config = dict(
    n_mels=64,
    hidden_act='silu',
    drop_path=0.1,
    beta2=0.99,
    shampoo_beta=0.99,
    precondition_frequency=16,
    one_sided=False,
    max_grad_norm=0.5,
    max_steps=7600,
    batch_size=64,
    weight_decay=0.1,
    adamw_weight_decay_other_params=0.05,
)
Rows from block 2, named by matrix and row number. Rows with one number belong to one channel. Each number is 128 + 24 x the weight over its row's rms, rounded and kept within 0 to 255. All counts start at 0. After the name is the row's rms in percent of the matrix's.
# convs0: first 3x3 conv, stride 2 (model.blocks.2.convs.0.weight, 160x96x3x3), inputs 42-48, a 3x3 kernel for each
# convs1: second 3x3 conv (model.blocks.2.convs.1.weight, 160x160x3x3, transposed), outputs 42-48, a 3x3 kernel for each
convs0.27 097 [ 84 134 120 142 111 123 185 145 111 110 141 104 151 106 106 118 150 114 117 164 161 118 165 104 117 107 145  91 109  85 137 169  98 144 109 172 116 134 124 119 122 159 133 107 119 131 137 132  83 118 116 117 137 115 133 123 123  84 150  81  96 123 121]
convs1.27 101 [ 98 110  96 117 177 130 111 141 128 172  79 140 131 135 132 129 166 192  88 127 113 108 121 144 109 121 114 153 118  75  90 136 125 126 102 147 145 144 127 121 132 122 106 120 111 140 105 107 140 136 141 114 163 129 129 128 125 119 151 171 122 131 111]
convs0.28 094 [121 102 155 130 137 106 125  79 109 133 164 133 134 174 122 120 144  91 119 188 146 118 133 119 131  96 131 132 146 112 145 141 138 157 148 122 115 104 114 110 111  92 185 148 164 149 109 141 114 116 105 113 115 116 129  85 143 127 151 131 179 114 157]
convs1.28 101 [129 151 145 155  84 127 106 133 111 157  94 123 126 146 127 129 123 147 160 134  91 112 183 210  90  99 123 109 119 117 101 104 123 145 178 164 100 117 111 118 143 148 130  90 147  84 105 111 125 104 139 157  79 132  90 120 151  78 104 130 122 137 115]
convs0.29 086 [ 96 112  94 117 165  90  97 122 177 132 106 100  78 128  91 152 133 115 120  99 129 165 116 147 127 170  87 110 101 168 130 150 125 164 150 118  90 176 120 119 122 139 143  74 156 116 152 111 124 137 117  92 117 116 129 134 127 131 103 142 154 112  89]
convs1.29 088 [141 130 120 136 128 140 135 127 140 103 152 121  82 139 180 135 138  93 129 153  88 107  96 153 140 116 137 101  96 157 127 110 172 129 126 115 111 130 139  92 129 132 162 102 125 121  77 143 137 176  88 145 136 118 125 141 112 181 149 157 187 127 128]
convs0.30 092 [ 85 108 133 126 136 145 185 110 117 119 113 105 109 148 118  99  93 150 137 126 130 151 182 130 140 132 111  93 137  93 151 165 141 141 124 119 180  66 132 165 151 126 120 123 139 163  98 125 119 138 131 125 131 127 185 130 144 130 113 112 113 159 129]
convs1.30 096 [121 129 124 116 156 139 139 173 140 185 133 115  84 116 145 147 130 170 116 114 111 131 111 143 164 105  64 166 123  86 100 153 112 140 100 142 101 108 149  79 156 122 100 134 142 121 108 127 118 133 139 111 127 148  93 150 117 119 119 136  91 145 102]
convs0.31 126 [112 116 144 116 156 133 121  75 109 144 120 163 130 159 129  88 154 141 125 143 110 140 160 126 151 129 137 139 134  98 123 123  87 120 147 128 104 151 126 131 136  86 141 104 128 133 136 169 103 127  91 140 126 164 133  88 122 123 145 127 100 132 121]
convs1.31 122 [127 147 170 160 128 127 104  97 126  94  91 136 105  66 151 114 119 136 114  97 161 123 113 138 113 144 134 136 121 119 113  76 128  77 128 162 145  83 115 109 133  93 128 141 154 167 118 115 112 118 117 154 114 133 122 115 182 133 110  98 107 126 127]
convs0.32 077 [114  66 137 105 121 112 129 151 110 101 118 103 100 132 109 160 136 104 116 129 194 119 113 111 118 157 153  82 120 111 162 160 101 150 113 125 169 138 140 154 120 141 105 161 108 164 157  91  93 140 116 131 152 125 140 139 106 154 117 134 118 105 173]
convs1.32 085 [128 150 128 140 125 117 144 202 130 143 126 125 153 113 140 147 136 116 100 102 129 154 110 162 144 132  91  74  98 178 130 142 151 133  84  94 126 152  68 113 143 110 134 136 119 172 121 124 102 161 111 114 130 122 171 118 133 155 163 138 136  99 132]
convs0.33 085 [129 147  87 135 115 165 152 115 150 139 149 147 132 115  98 117 126 117 158 139 156 149 143 117 106 102 147 140 131 135 133 118 145 138 156 130 141 114 145 140 114 156 137 132 113 119 116 114 139 120 138 149 135 173 132 135 112  99 123 107 114 124 119]
convs1.33 089 [148 139 170 143 121 100 198 145 148  96 102 131 119 128 132 110 141  84  94  85 141 141 123 104 172 107 155 127  87 126 118 160  84 137 106 157 151 110 131 117 124 136 162 143 131 165 136 125 135  92 133 101 147 132  88 153 120 124 125 149 136  84 117]
convs0.34 089 [150 179 141 179  97 140 189 137 162  99 136 102 113 116 118 163 146 140 141 107 147 123 188 154  85 138 128 114 123 162  98 105 111 116 149 127 156 102 125 132 111 149 149 153 139 114 125 134 103  88 125 145 121 170  90 105  97 126 122 130 119 115 139]
convs1.34 096 [119 114 162  91 144 109 116 102  97  84 130 179 180 150 111 116 125 132  65 158 146 127 157 144 107  88  93 133 131 110 113 102 101 148 125 133 146 152  95 114 110 106 115 136 114 138 134 130 142 106 122  85 153 156 116 111  92 146 135 155  84 132 147]
convs0.35 107 [112 158 107 145 155 162 110 136 125 143 106 103  89 116 121  88 136 127 174 141 130 125 176 108 104 121 130 110  95 114 131 152 125 142 162  93 138 115  92  98 124 107 146 116 171 144 144  98 155 142 178 103 109 128 108 133 155 168 153 160 168 149  93]
convs1.35 106 [128 138 104  99 136  83 154 136 116 112 141  96 179 124 138 149 141 135 123 156 132 170 115 113  89 115 151 107  66 114  68 157 144 162 106 121 122 146 140 149 173 109 109 141 136 115 111 144 131 117 112 151 141 107 115  74 144 117 184 164 152 129 137]
convs0.36 141 [169 101  99 118 164 149 137 122  93 166 119  93 140 125 161 129 142 130 117 126 163 144 109 118 139 112 135 165 129 144 128 122 109 136 156 134  90 134 143 141 169 134 123 118 142 115 161 122 110 132 148 133 130 140 155 107 118 104 112 145 105 104 146]
convs1.36 128 [127 129 130 157 158 132 137 121 115 124 120 143 109 116 143 106 194 121  97 144 148  93  97 113 142 108 137 122 135 132 130 219 155  87 101 116 125 164  84 154 132 106 144 107 128 108 157 115 108 114  93 157 161 129 127 119 109 124 125 136 149 157 150]
convs0.37 080 [129 127 137 144  95 164 149 139 147 159  98 132 154 138 160 142 101 131 143  91 149 108 139 149 149 128 159 132 102 157 111 137 117 144 125  93 113 157 135 132 156 138 144 144 156 131 159 103 136 134 132 145 176 160 115 136 135 118 112 164 117 137 127]
convs1.37 085 [144 141 143 123 113 149 124 116 103 152 161  97 125 136 131 113 100 125  86 164 143 102 107 136 100 153 141 142  67 145 204 127 108 144 134 137 123 123 151 116 170 135 118 110 104 139 153 130 141 157  92 133 127 109 119 131 106 126 126 127 111 124 113]