Weights of a small multi-label audio tagger.
Model: 4.9M parameters, log mel input, arch wide_resnet, activation silu, depths [2, 4, 2], widths [96, 160, 288].
Rows from block 3 of a small multi-label audio tagger, named by matrix and row number. Rows with one number belong to one channel. Each number is 128 + 32 x the weight over its row's rms, rounded and kept within 0 to 255. All counts start at 0. Numbers have three digits each. After the name is the row's rms in percent of the matrix's.
Before each channel's rows are labels from the 100 clips, of 14976, where the channel reaches its highest value: "peak in band" is the frequency band that holds the peak. Only what is clearly more common there than usual is listed. The data: synthesized solo parts of chorales (CocoChorales).
# convs0: first 3x3 conv (model.blocks.3.convs.0.weight, 160x160x3x3, each kernel summed), inputs 108-159
# convs1: second 3x3 conv (model.blocks.3.convs.1.weight, 160x160x3x3, transposed, each kernel summed), outputs 108-159

peak in band: 4000 to 8000 Hz
convs0.142 082:091130107116142109171149181095081141138103138158179135101122157111188180070161187189129107077157154180142211112163116154132094134131127105168123205104116155
convs1.142 075:133154212104153157171079151067164143148130111149067088122097051187081104095112066112170139167154187070101108105124146080154104133140108072123080099147132105

peak in band: 500 to 1000 Hz; 250 to 500 Hz
convs0.151 095:171109159113170109147127151097147160167097153108104082134146173133109172159151110121104112169134121062131104098132191167114131139177096159102130139100119074
convs1.151 088:121141106176101155136160121184139135110124117119216116061117138146096142075126147136126141102133094127131138126121122102141109120105135139090146103141154136

peak in band: 0 to 250 Hz
convs0.117 110:078205204118073152149114090136139177148140109154142154094150151163199175172069078083161128063106117146166113125097112105083122107124112106125170172153109146
convs1.117 088:140134197114142116174144129158083183120146134120110066101128124152168106097127160099168096160156161141139098133138184111096173156171127154113169039135145131

peak in band: 4000 to 8000 Hz
convs0.24 088:130167152133091125093182131164125131107104153134203162141111130171153163095121151122150122176145123142130130151077149149137124163105154109124116134066177179
convs1.24 079:107097144174133117154116123080159120123134096094136110149144127053153096121135132112102114085108072123114081130170153143107096071113171167125189170146135149

peak in band: 0 to 250 Hz; 500 to 1000 Hz
convs0.48 095:081113123137120154151172146149107212132132113142193133099054198112087160146133076104086106139125121117245171122105162124127184119133108135041120121127132130
convs1.48 142:151134063118093123167100170176146147149139151157094154154085147130112159100093133122132111120254120114146114157117114168082146120118147087125125111136118124

peak in band: 0 to 250 Hz
convs0.66 109:139127121141169132114110081115105132173103188143100116117159138105161132088114122134188197137110129128102136101105088104083085124148128174122089141143059124
convs1.66 092:121190124173101128143098109071124163134120150115109169196092067151115157054207066122164153118157191183160097161126132114139109130176122120159103153084158107

peak in band: 500 to 1000 Hz
convs0.135 129:111093206114157149113125123156119119120117113126106128160155142091121120101034116172158142096160123135072126119106140124143072086098088131134078067206131164
convs1.135 101:151106180090123069101097163130094118068170156127079151154135134106131139116106113132148128122169158107139101137109110114113176184127157124115181112078095124

peak in band: 500 to 1000 Hz
convs0.5 100:112097160121095075099072095145086132094111127151096133123139200104116160102150145172143148127078173092088114111113129085051064120113127102138149098098150137
convs1.5 128:097078092091101093155113139106157170150088163146135121093094131108081137140121113100080140134119114121123112179138120111192112077076161122203131101090175132

peak in band: 4000 to 8000 Hz
convs0.92 080:104148085131145147137135143141118057129112114123113140119101107160146170198103136187178177183133186193131104130106134124219188199144145119110143172087135069
convs1.92 074:163139132150118085085108122081093069155095114174132106103166159164113082174069031078158127099143032085123183133104128129157106110163118094075144155119150166

peak in band: 4000 to 8000 Hz
convs0.55 089:082070140153078108151109212134074138125150086126062150165139112150105154178107114061126168159139170171076164133093130141126118169196101141157136143091162141
convs1.55 071:080085151153143191088123121106119101149102057026162114159099109168195111103113099141112119103118071121165169138195160133182114134101131083132146118084138168

peak in band: 2000 to 4000 Hz
convs0.86 127:107101136135093184176107122109088150147135129092176115058131156126104094115123144098138140145148136105158104139052108136132154141104125180116129145173136109
convs1.86 121:101120197135073174133114075127088181144109175110110146139156149113162160137114137130140094162124148092177122148128134137128179119096198144123070127124124172

peak in band: 250 to 500 Hz
convs0.67 080:127153066093085094156135128094077106214147128176092175166197095104132140158127154109152124101154114137145110172148177114136164103129129159145130142162100078
convs1.67 079:122095129157117091164125099164134189120115169171117111168095116118146085082143101123115120216170120105115081190100140145081109156087140146137101145101149167

peak in band: 4000 to 8000 Hz
convs0.41 103:070097057164054167181190134110169097130066098109160152130118127156148120078150132110073174154157055133146154062112066116166100063124150105142141093108110119
convs1.41 095:077134091173154091102058150120127123177084169096185125098120163098121109078112112113154094132135072148078120075098084131156120132134088113130106173138100134

peak in band: 0 to 250 Hz
convs0.125 082:118114100143121138128072114158112145161143101136132120168142179119158161126142147165135075151137103232166078184156143112097179159118097107157120156151200172
convs1.125 070:063122100136129148096143182108197120126120090121155150126101187093168125148122114118131102162122120155154167084132107102144127105119176183127174129130094094

peak in band: 2000 to 4000 Hz
convs0.13 083:139124168132110134127133140169123143121147108106130188136133100171206151116122112101149192141175190098111119096102163122196102143138142081133169154064110129
convs1.13 072:180109162149119122154097161123129067072131157132091139126173147135080134180075116101106128174140108152134117192147099093119162115131140175094127170136205192

peak in band: 4000 to 8000 Hz
convs0.122 104:086121133092120160143111143190111089175196118157091116166138088117112140082131115169168165163154137146084167112105080162075163118076181128117157139156145105
convs1.122 087:137142112088144139122129104120117140098163035142135192184123137137141130135163117124110092223121116131096111109112096131144113160125108076137125173123152125

peak in band: 1000 to 2000 Hz
convs0.8 122:106112111075122090110121160109114094139131132150096092161255071146147150142110143142097109154081133156140164115174115126109052146105114113167119099175117175
convs1.8 110:129126173157121125110105090073158158104113157118125153138197080168111106115145076110159154145123134103123111126159147148101149177158143134120123203100092146

peak in band: 250 to 500 Hz
convs0.68 090:151161147128104112111183122108115155124156094136115210131157147112165111112088154102117176155093078156107149178146147128079153153130151100167104153083169188
convs1.68 072:152125117150135101200106144101149114153183178162113062135113131182154126175110132097157103135152125150116124092139129157143099113157205065127139121161133183

peak in band: 0 to 250 Hz; 250 to 500 Hz
convs0.30 089:085142147110138089149133051126166051162126122185098115105075150107138078139171168144088196109161137105205101173121144158131138102136087141120179172090138125
convs1.30 076:149140130119125133123149097144110102137098130077091117164171109115110118124147079092175088093119116104102176130090097156151104184126116174145127068130184136

peak in band: 250 to 500 Hz
convs0.35 111:143161110121095110129069136112107117121159176101128087088144137147144195159159091179126087131144156180141104115123109158114124116117110094075046113130065125
convs1.35 112:092136169063146169095127149118132073164115154143152148098109107103106089139071094097147137138141093098115149086058113120129158117065082136148056064169063149

peak in band: 2000 to 4000 Hz; 1000 to 2000 Hz
convs0.11 133:084125130098146110122099153058072117121174149130115142161136155089100139124119175135114166069124144101188162155138145173084129135092152156140130156114131120
convs1.11 121:111118136109104157148143150206094088092119136120169158132152178123124150131107168105114135180121195132132091151133141109098106140127139124170125114099146107

peak in band: 1000 to 2000 Hz
convs0.101 108:151162126155073162107114085128205171096130129139084131120143160087115098105128083131090077091116065102129117107128146103128200109113186149165159076222147099
convs1.101 111:146162021191168128151124117154228126116154123178112118149131163123106130082111138104105093121146107138162140139128176079116134137125132116130124145099157164

peak in band: 4000 to 8000 Hz
convs0.157 094:162148099094117103180122102133120101116091130182117126120079153099120091117159104075086123095093106144148105149153110158146146115189090165094100107145140134
convs1.157 078:119159148155090142116139105125195137167092092068142093140144108173082171140162112144149140185179116095187110102212150187125187100078101090141142105123102165

peak in band: 4000 to 8000 Hz
convs0.112 101:131154140115134150061102167140098175162168080105129115139120091147143165149112074109088122068185088147104137160132103116107108138137096161161156079068072141
convs1.112 086:099156158123112123105153178135132191141117050102113125059120101195143108066109168154125158141131173147134173105116153081189141154155097083163119127088132128

peak in band: 2000 to 4000 Hz
convs0.2 116:063097066137139126120063135075115176092151128139106152095119147203093080141218153128053169138114132140102119169146139143152168084159104101144129125116126084
convs1.2 116:113135146120130126081100137147156130117050106077144135082117116091057123126060123161089108097108103132125189060207132131171138128131123148151114137114111176

peak in band: 0 to 250 Hz
convs0.25 103:148168221101106130119150129189088141132093138132141133164142152121111061160084145115137156132137118122094135179096176133134158122153082156122189123091122119
convs1.25 089:191158082077111106127130127166138126082200142116144114117125137101148121162089100123092117050103091147151079222074089115191108168111119156112198195136103103

peak in band: 4000 to 8000 Hz
convs0.110 138:147120137189138084116123070096097162128077118128114180118111108115099104139166118095098122098048119147133096133154156151101091138108186116122102139120133125
convs1.110 114:109068140183083105110137109100122155138133187104141101162097167107068122132220145116194138141124140101159165153117109109097117077131156061112056167078134066

peak in band: 0 to 250 Hz
convs0.23 085:138143133150102142128162192089050112168110089128073181127146114112107086113083151110137150163115081094159094132096177138146077134072103113132045136123201150
convs1.23 079:119110107139074175199097131130105083145133180231125096113138100108128114150159117130130141122164133092179116119135122110109057159103165100117106141123177110

peak in band: 4000 to 8000 Hz
convs0.98 115:107117178168140119119091083110164136143156048107122092135130089111103100120172067074124159102128119067101103100128110146101097075148137210054078161180103077
convs1.98 112:143175129056175109124154097114161139144210126119087122170127109152127103096108131220121120090111118131126131131100102126128165164172126146126064121153128090

peak in band: 1000 to 2000 Hz; 500 to 1000 Hz
convs0.126 102:129189120054092054138122115107155073171191137163115109143165099152147101253147081071120096087180130139114108143162212123174116090148111149144175106141110163
convs1.126 093:103095114189135151153147116227142134063139192169143076115176159104123072127127128112177151160131116110123167238129200107048169170162093112090135102082065111

peak in band: 0 to 250 Hz
convs0.15 087:124118148123125103182087132116084138122123127123123115114132227151160122090138103158106156164113117100168153129106095140159133067102112130124140107138122158
convs1.15 080:118129156137186082124167170106153174129122123122104115152115094125132153144098113192157080126119133161077156163219162142129067143133151139183169114086119169

peak in band: 2000 to 4000 Hz
convs0.97 090:146148084081139141163128140041116165163063112112142144123178145136062112141144155086096141137139067123110110120161173119119149138073085099146102208193141160
convs1.97 093:072111133125099082160158091205109064130083142121140123116092155166100126080136108106197173155085133133191159100192156100130147139141127159051099108125094154

peak in band: 500 to 1000 Hz
convs0.19 111:120060136074168114082110119116140131132152136090152144136084114158101155170106095170113135129107130085105111114156152164136155182133113103084111120102153080
convs1.19 132:097127094123199092158096135086112093113189132165132157100149092098081107085096141135155112110140118172182170155141181041104165087057096080154135076121081137

peak in band: 250 to 500 Hz
convs0.134 091:121106147168044180145119134160117103096148065144098145185147243100158094149139116187162138142093100079129132107149100105153176089124173125109167096152122179
convs1.134 080:151113078184094136139033097129107158113108129152175088128118094113116100119131149146137073118111070132074175154085115168160122122112101151156151151096150147

peak in band: 4000 to 8000 Hz
convs0.119 093:117113053115143148104108080152161090105198106112130114032125166143098157133100127115164106096148109141148109196077089152067136122104160117150133133126102084
convs1.119 083:123069129144123140101202146115120136197138107092133110092113155099111126151077148149081124087060075157033163050198083100130129113154148132150129132119102126

peak in band: 2000 to 4000 Hz
convs0.73 089:149128083148162120126114142142114136149150150126097187102086136120116148139209193102105103086185150079234136147138161108127175125162197159168089122063106149
convs1.73 085:057113128177132115143165111165132079129136171118177107142157167159129127102174149120074181191117081105122114114140102156100090166073121140145090111134129052

peak in band: 0 to 250 Hz
convs0.144 100:120117072120140142137128104146074114141132155140092101136193081104113129151154154156187089098133151138109152174174073139132100126099151088198123085137115088
convs1.144 075:189155113164130102115080092125191145131141131181113139110104093153138176208102145125154103111134120104108180141122167104110137163115146128121085146087110161

peak in band: 0 to 250 Hz
convs0.114 085:170167175144167088119194171077078097145132091097130107137167111122126143142161137136145146159168153098171141145097089131152161158124144148108177093072055129
convs1.114 080:134121171121123111128072163130119142169159053137112190167155083139141112134134078163154148136169070152096081160087139163147122162087124147135156162106174127