config.yaml
input: "log_mel"
hidden_act: "silu"
avg_pool_shortcut: false
warmup_steps: 760
Rows from block 5, named by matrix and row number. Each number is 500 + 40 x the weight over its row's rms, rounded and kept within 0 to 999. All counts start at 0. Numbers have three digits each. After the name is the row's rms in percent of the matrix's.
# fc2: squeeze-excite expand (model.blocks.5.se.fc2.weight, 160x20), inputs 0-19
fc2.0 084:539411481461497498443490527510508492474573515519572506539555
fc2.1 081:557507458489503482491472478564495544509523474434430543565449
fc2.2 094:402436525574483481467452493540493451475467528525483486475502
fc2.3 110:518470509450557520498529466551466517466539547462423441492553
fc2.4 122:496512555541486494510477432478561534516526424483586506504540
fc2.5 070:448496525482510446510476538419532457444493551568481487450514
fc2.6 094:477519448584433507488530494548512529424495489537472466449475
fc2.7 072:532515550531579485479545510477511432440484496576460532520517
fc2.8 115:559541508481433519467531497532430540435523523512513442452476
fc2.9 100:503491533497505488515561496542582520489545447492425422506469
fc2.10 127:408481545475481453471510486529543482493494490560592501534484
fc2.11 114:499462431558535499509566458532509556518499529483526472448572
fc2.12 097:491489489534393538453503462469475459510553546467454454483495
fc2.13 156:491514521526433478551387528474566546528525478497521504499495
fc2.14 126:491525548470583545519512497550554532523510557462460457540543
fc2.15 077:463449477471508468497569486441547519536542502451470446516430
fc2.16 105:583579432509537522518500465437515497493444526495525482541516
fc2.17 110:438540499548433525525568503522535477462529471559506466453539
fc2.18 123:527534508526525527522534359495522496516515489482454530543499
fc2.19 117:444458542502521483467525535539439468482534450525416524457464
fc2.20 099:489542469497561492463524487460459581536503510455533416460517
fc2.21 094:496537486537468526465443464408465526498489460544525452444537
fc2.22 070:532472469507539496476449507505555452535548481612526532513526
fc2.23 072:471457527556461510508527453532487503495489514492398495419548
fc2.24 096:474503435439506451494484495478514528476487586516559508582518
fc2.25 095:448524465539474536538507464435509560564477429524537539494498
fc2.26 082:511521399443481506502535535514491497546577496497536509570480
fc2.27 103:451501468475528441534477541569485459478530492485400527534486
fc2.28 072:477512476551488460470481498571503440534562545488420470510454
fc2.29 124:532526419535478494562533558476517527488478466536422457466495
fc2.30 081:515479531568527519548514512483488513445510442538402534503551
fc2.31 115:475520502520491502477539500502537504546558423512442522392498
fc2.32 068:551560492555479465531483558530546568512522512520538521549558
fc2.33 098:464491555470431452479566546456452561496496515453477479473526
fc2.34 142:480552542525500487500373526509482496487548526513491511569526
fc2.35 102:549437459499554550548543532521460486490521498585485522485452
fc2.36 111:539513513500523496461439467565480550471534540457426439463497
fc2.37 090:491441533539535432500483504535496507484528382538517474493530
fc2.38 131:471563475495514536495449484453541494503447534530536395475522
fc2.39 078:508528543570516500501527425467459487502545477475553540485584
fc2.40 136:496538508590454449532484549554501501507479493422457486462531
fc2.41 075:457502538567493440510451458479456475471490472494398495527519
fc2.42 085:432484461509479468471465520467438472450457497431492442547466
fc2.43 122:547523407511525461521510427510506546481511494533528460466571
fc2.44 126:413579509584497463503453489534480473521540510510537467502518
fc2.45 119:529503390504495525501462492465481584449539500499552523470500
fc2.46 074:574528564444512508513426445532492572480485494475465527492508
fc2.47 088:521492412501470531552533521491538486533542476489583486429485
fc2.48 093:571539406484516499475509494479554522490517491477483592528471
fc2.49 120:456538529502530524464561510415517505499406465524525501534535
fc2.50 113:521428442487486514562496518501561524541511448514430452454508
fc2.51 083:525425489484512573475507448513570470517543565511509473551527
fc2.52 094:513522468553462456424495535543524503452525483460471427497561
fc2.53 111:494524491424463558511567475597491511455545498520485472484483
fc2.54 068:454550464514539544472553488572507507437439465513525523557495
fc2.55 132:489516533475486490493500512520355549477533521507544498508536
fc2.56 083:435511471467491568499548468503529492399502481490497438471463
fc2.57 133:564434512537508459532518528481474516534542480537392487507478
fc2.58 094:440464569494539501426492432501468545486536499439510493513543
fc2.59 142:525549477503494516468482514502464547547462463569505442409458
fc2.60 081:514502466453439564510514434505481469473553546523577545489515
fc2.61 056:466524520418506401459509443457516457538515540500497493485470
fc2.62 127:520470528545492539466530556459506580484540503554528503414495
fc2.63 109:500473522428478514473471445548534484529500613455487489519489
fc2.64 069:444424534438512495465487467438558488523462463515480556492532
fc2.65 107:529484397466531552509529523501502508499478511552585546535501
fc2.66 107:463559480560481524510523571476434516514442569475535500470517
fc2.67 152:562528529489533537479474413480450538463420473478523523524518
fc2.68 097:482507541505479537553571519424567499545519538479498469565485
fc2.69 066:491499541500543436508486543478463507455449535553567487561556
fc2.70 097:521462466501504548497556502551482564467545475479520497541601
fc2.71 089:473466540529498578529527484466487504510487492564487499384489
fc2.72 095:527480488489464499449539544467478577554548485445436531529537
fc2.73 105:501546443435446551529488515456506541472477468533528485459423
fc2.74 063:497486504521517510485530407442577554451505534544468535480470
fc2.75 071:584494477490459559502539522473480500477407474479508551446492
fc2.76 090:517524520488474486503523462488426470547538444558558415520494
fc2.77 092:494484536543478419500534505490532487474456469429560477471572
fc2.78 120:520495512555449485537443471544534479517502432538411527487539
fc2.79 075:555502494447496526403487497487501491542500476441507584543469
fc2.80 099:469547466511544588480498444487443477524512508561532523435510
fc2.81 090:555562540465470522503553468476556540518501426526536466469456
fc2.82 139:454507395518529467522475531538502459416468501537507534523509
fc2.83 125:486487500553470545521487480386536580479522529511486472471476
fc2.84 139:486464544542487487476499499535394440531504492541547553533533
fc2.85 114:503604519434535563464551511466477492503443516474501532499484
fc2.86 084:495466568468505543461523521520535525519459471403453502440480
fc2.87 093:450419471463545526440470575491546475509490521528521480520452
fc2.88 089:534518538489407523489490546566436491550483535531544484505457
fc2.89 074:458477543485493435448503430490553499503452587487472491470470
fc2.90 140:567450456543511499437480505504492521470538402547534479520496
fc2.91 062:561516439485428505496447466500483435497526518489441495473570
fc2.92 108:451448572510445434474508531466505428518520503515565470509514
fc2.93 078:518518492476490455478537493455593468456451419500439504507486
fc2.94 084:509511530503490457492514482490606538497534494422431458515541
fc2.95 065:504524551487440548445507533522527514434502476501582453444485
fc2.96 076:527475575438499482503505497541565510559466436476510511464564
fc2.97 108:512455508455487470513450421506523554427533452515479438499532
fc2.98 093:490472500407489554500545549500475523448516550573498502447483
fc2.99 080:550450489459520480437396539470551534531490496480475506519533
fc2.100 093:474437503533529466424470510534538520522550443575471526498532
fc2.101 103:510441496503546486446530437436493529443482472494563472546544
fc2.102 082:495501467450500485490495470537416571426516533514516430464512
fc2.103 104:515421466529432529561469474515493545479538486460442496448521
fc2.104 087:522515499487560445491557492525513473585511532438441530551514
fc2.105 097:486499488420507463566505517490506509415462439484474428488520
fc2.106 091:484470455468507506452553468536478497521547534488518379521522
fc2.107 088:520553557484556501473513580463471539515486492543449558454471
fc2.108 075:480459480466510445393520456517486509447499480439441483498482
fc2.109 096:439498521437513524460498469494500472478532471452401568481516
fc2.110 141:547510487483537536458483500521429523498533500550557497578575
fc2.111 099:488551509528505480529496393577528466467446508466503449490507
fc2.112 117:494550508557436529531482450465485580505511435539518502453465
fc2.113 072:454457488466535504461499536480551503454528423478477411492457
fc2.114 100:567490409545512546473517498552472513459472534504550502485561
fc2.115 110:552540409505480476566506424531542481456476537492514491489473
fc2.116 097:470486455518500562431490522451518541451580488439472488524531
fc2.117 064:536489485531475490441499472413499539471589510462512508504569
fc2.118 074:527593492474581510546503521492544476512433515497541448502471
fc2.119 127:422471485517522436446499512545498527440491536530451457512563
fc2.120 074:468578375459477501497456495503534497503514502491553491520483
fc2.121 072:490512441509484566456509518454545457559509581519527500471443
fc2.122 081:446457585578516487499498437549509489475505533500493445483542
fc2.123 132:416554500498555512509538404553478474494531502515537539505509
fc2.124 082:522472504520447461486453554489487485507601470442514463458549
fc2.125 071:455556463507499514429489535508413475475462576526469522482480
fc2.126 118:442499546470550546489472472464489543419529544482531525439531
fc2.127 097:486438434483511510458572506486473478523478503470554420449528
fc2.128 075:526552542529509433535515506518535508492477422492398468492512
fc2.129 078:473565435566504424473528453470475459555498460506530485491497
fc2.130 078:540473509475505497461493454530460476502440609461473482449538
fc2.131 130:382535539451533510511520512518518501478564528537493451492537
fc2.132 135:531545396461478498459519529519525531529492503551552461473553
fc2.133 069:503491474468505555568570538465530503551495532543514537583487
fc2.134 129:488548507535530508463487542513420467433546455528514444489561
fc2.135 098:493539472530536475454424485494531505474509485539466497486617
fc2.136 113:523460566560501516434498502419526548476485529492558454511475
fc2.137 083:527465478590492455465515461462469533502528400505502472473526
fc2.138 100:506472593563438497477508462469518550480535463461509502439473
fc2.139 092:432415545497526525487494567468498518508480542554554460492465
fc2.140 076:527517549458546464463484508415536484493485537463525502597504
fc2.141 086:522499461539555524485504520547498493558464531479439446410536
fc2.142 056:493524595494494503508551502518520465545564569466555520460478
fc2.143 124:466494557538468491474498471605498496562491554461544502459478
fc2.144 091:487454544521494538510514519509551437458439480545518463541585
fc2.145 109:456529577540504521579539470516507501471515475500497468469593
fc2.146 080:493491458540569475483428554452481502455541528514477425478475
fc2.147 113:497558514474497402478492506454457480520555484570512446535518
fc2.148 099:487529443506551517487466575520429596457513514512491514496525
fc2.149 101:534505529540428547502433556490528549509556519542505452523544
fc2.150 098:505479579476557481516467549548572536450513474560487484492465
fc2.151 089:555467533460455480502501511464510607574500481457497477461512
fc2.152 077:564524466485449541466526511464457563419456506494512508463550
fc2.153 112:525527461528537490426483586540432490468533481528488440486495
fc2.154 077:545480483513473531458612441485495561498471495472483453534478
fc2.155 091:448480466506475483463500393504485475461483462444488434455508
fc2.156 099:506513573524468557539556443428555544518463509499518474523521
fc2.157 085:422492442448524510456517523507447510566516452441473468531488
fc2.158 118:466488538582488542455528438503540541468426524518491462537482
fc2.159 100:514514476443529456532465474495610528480541463496548469451510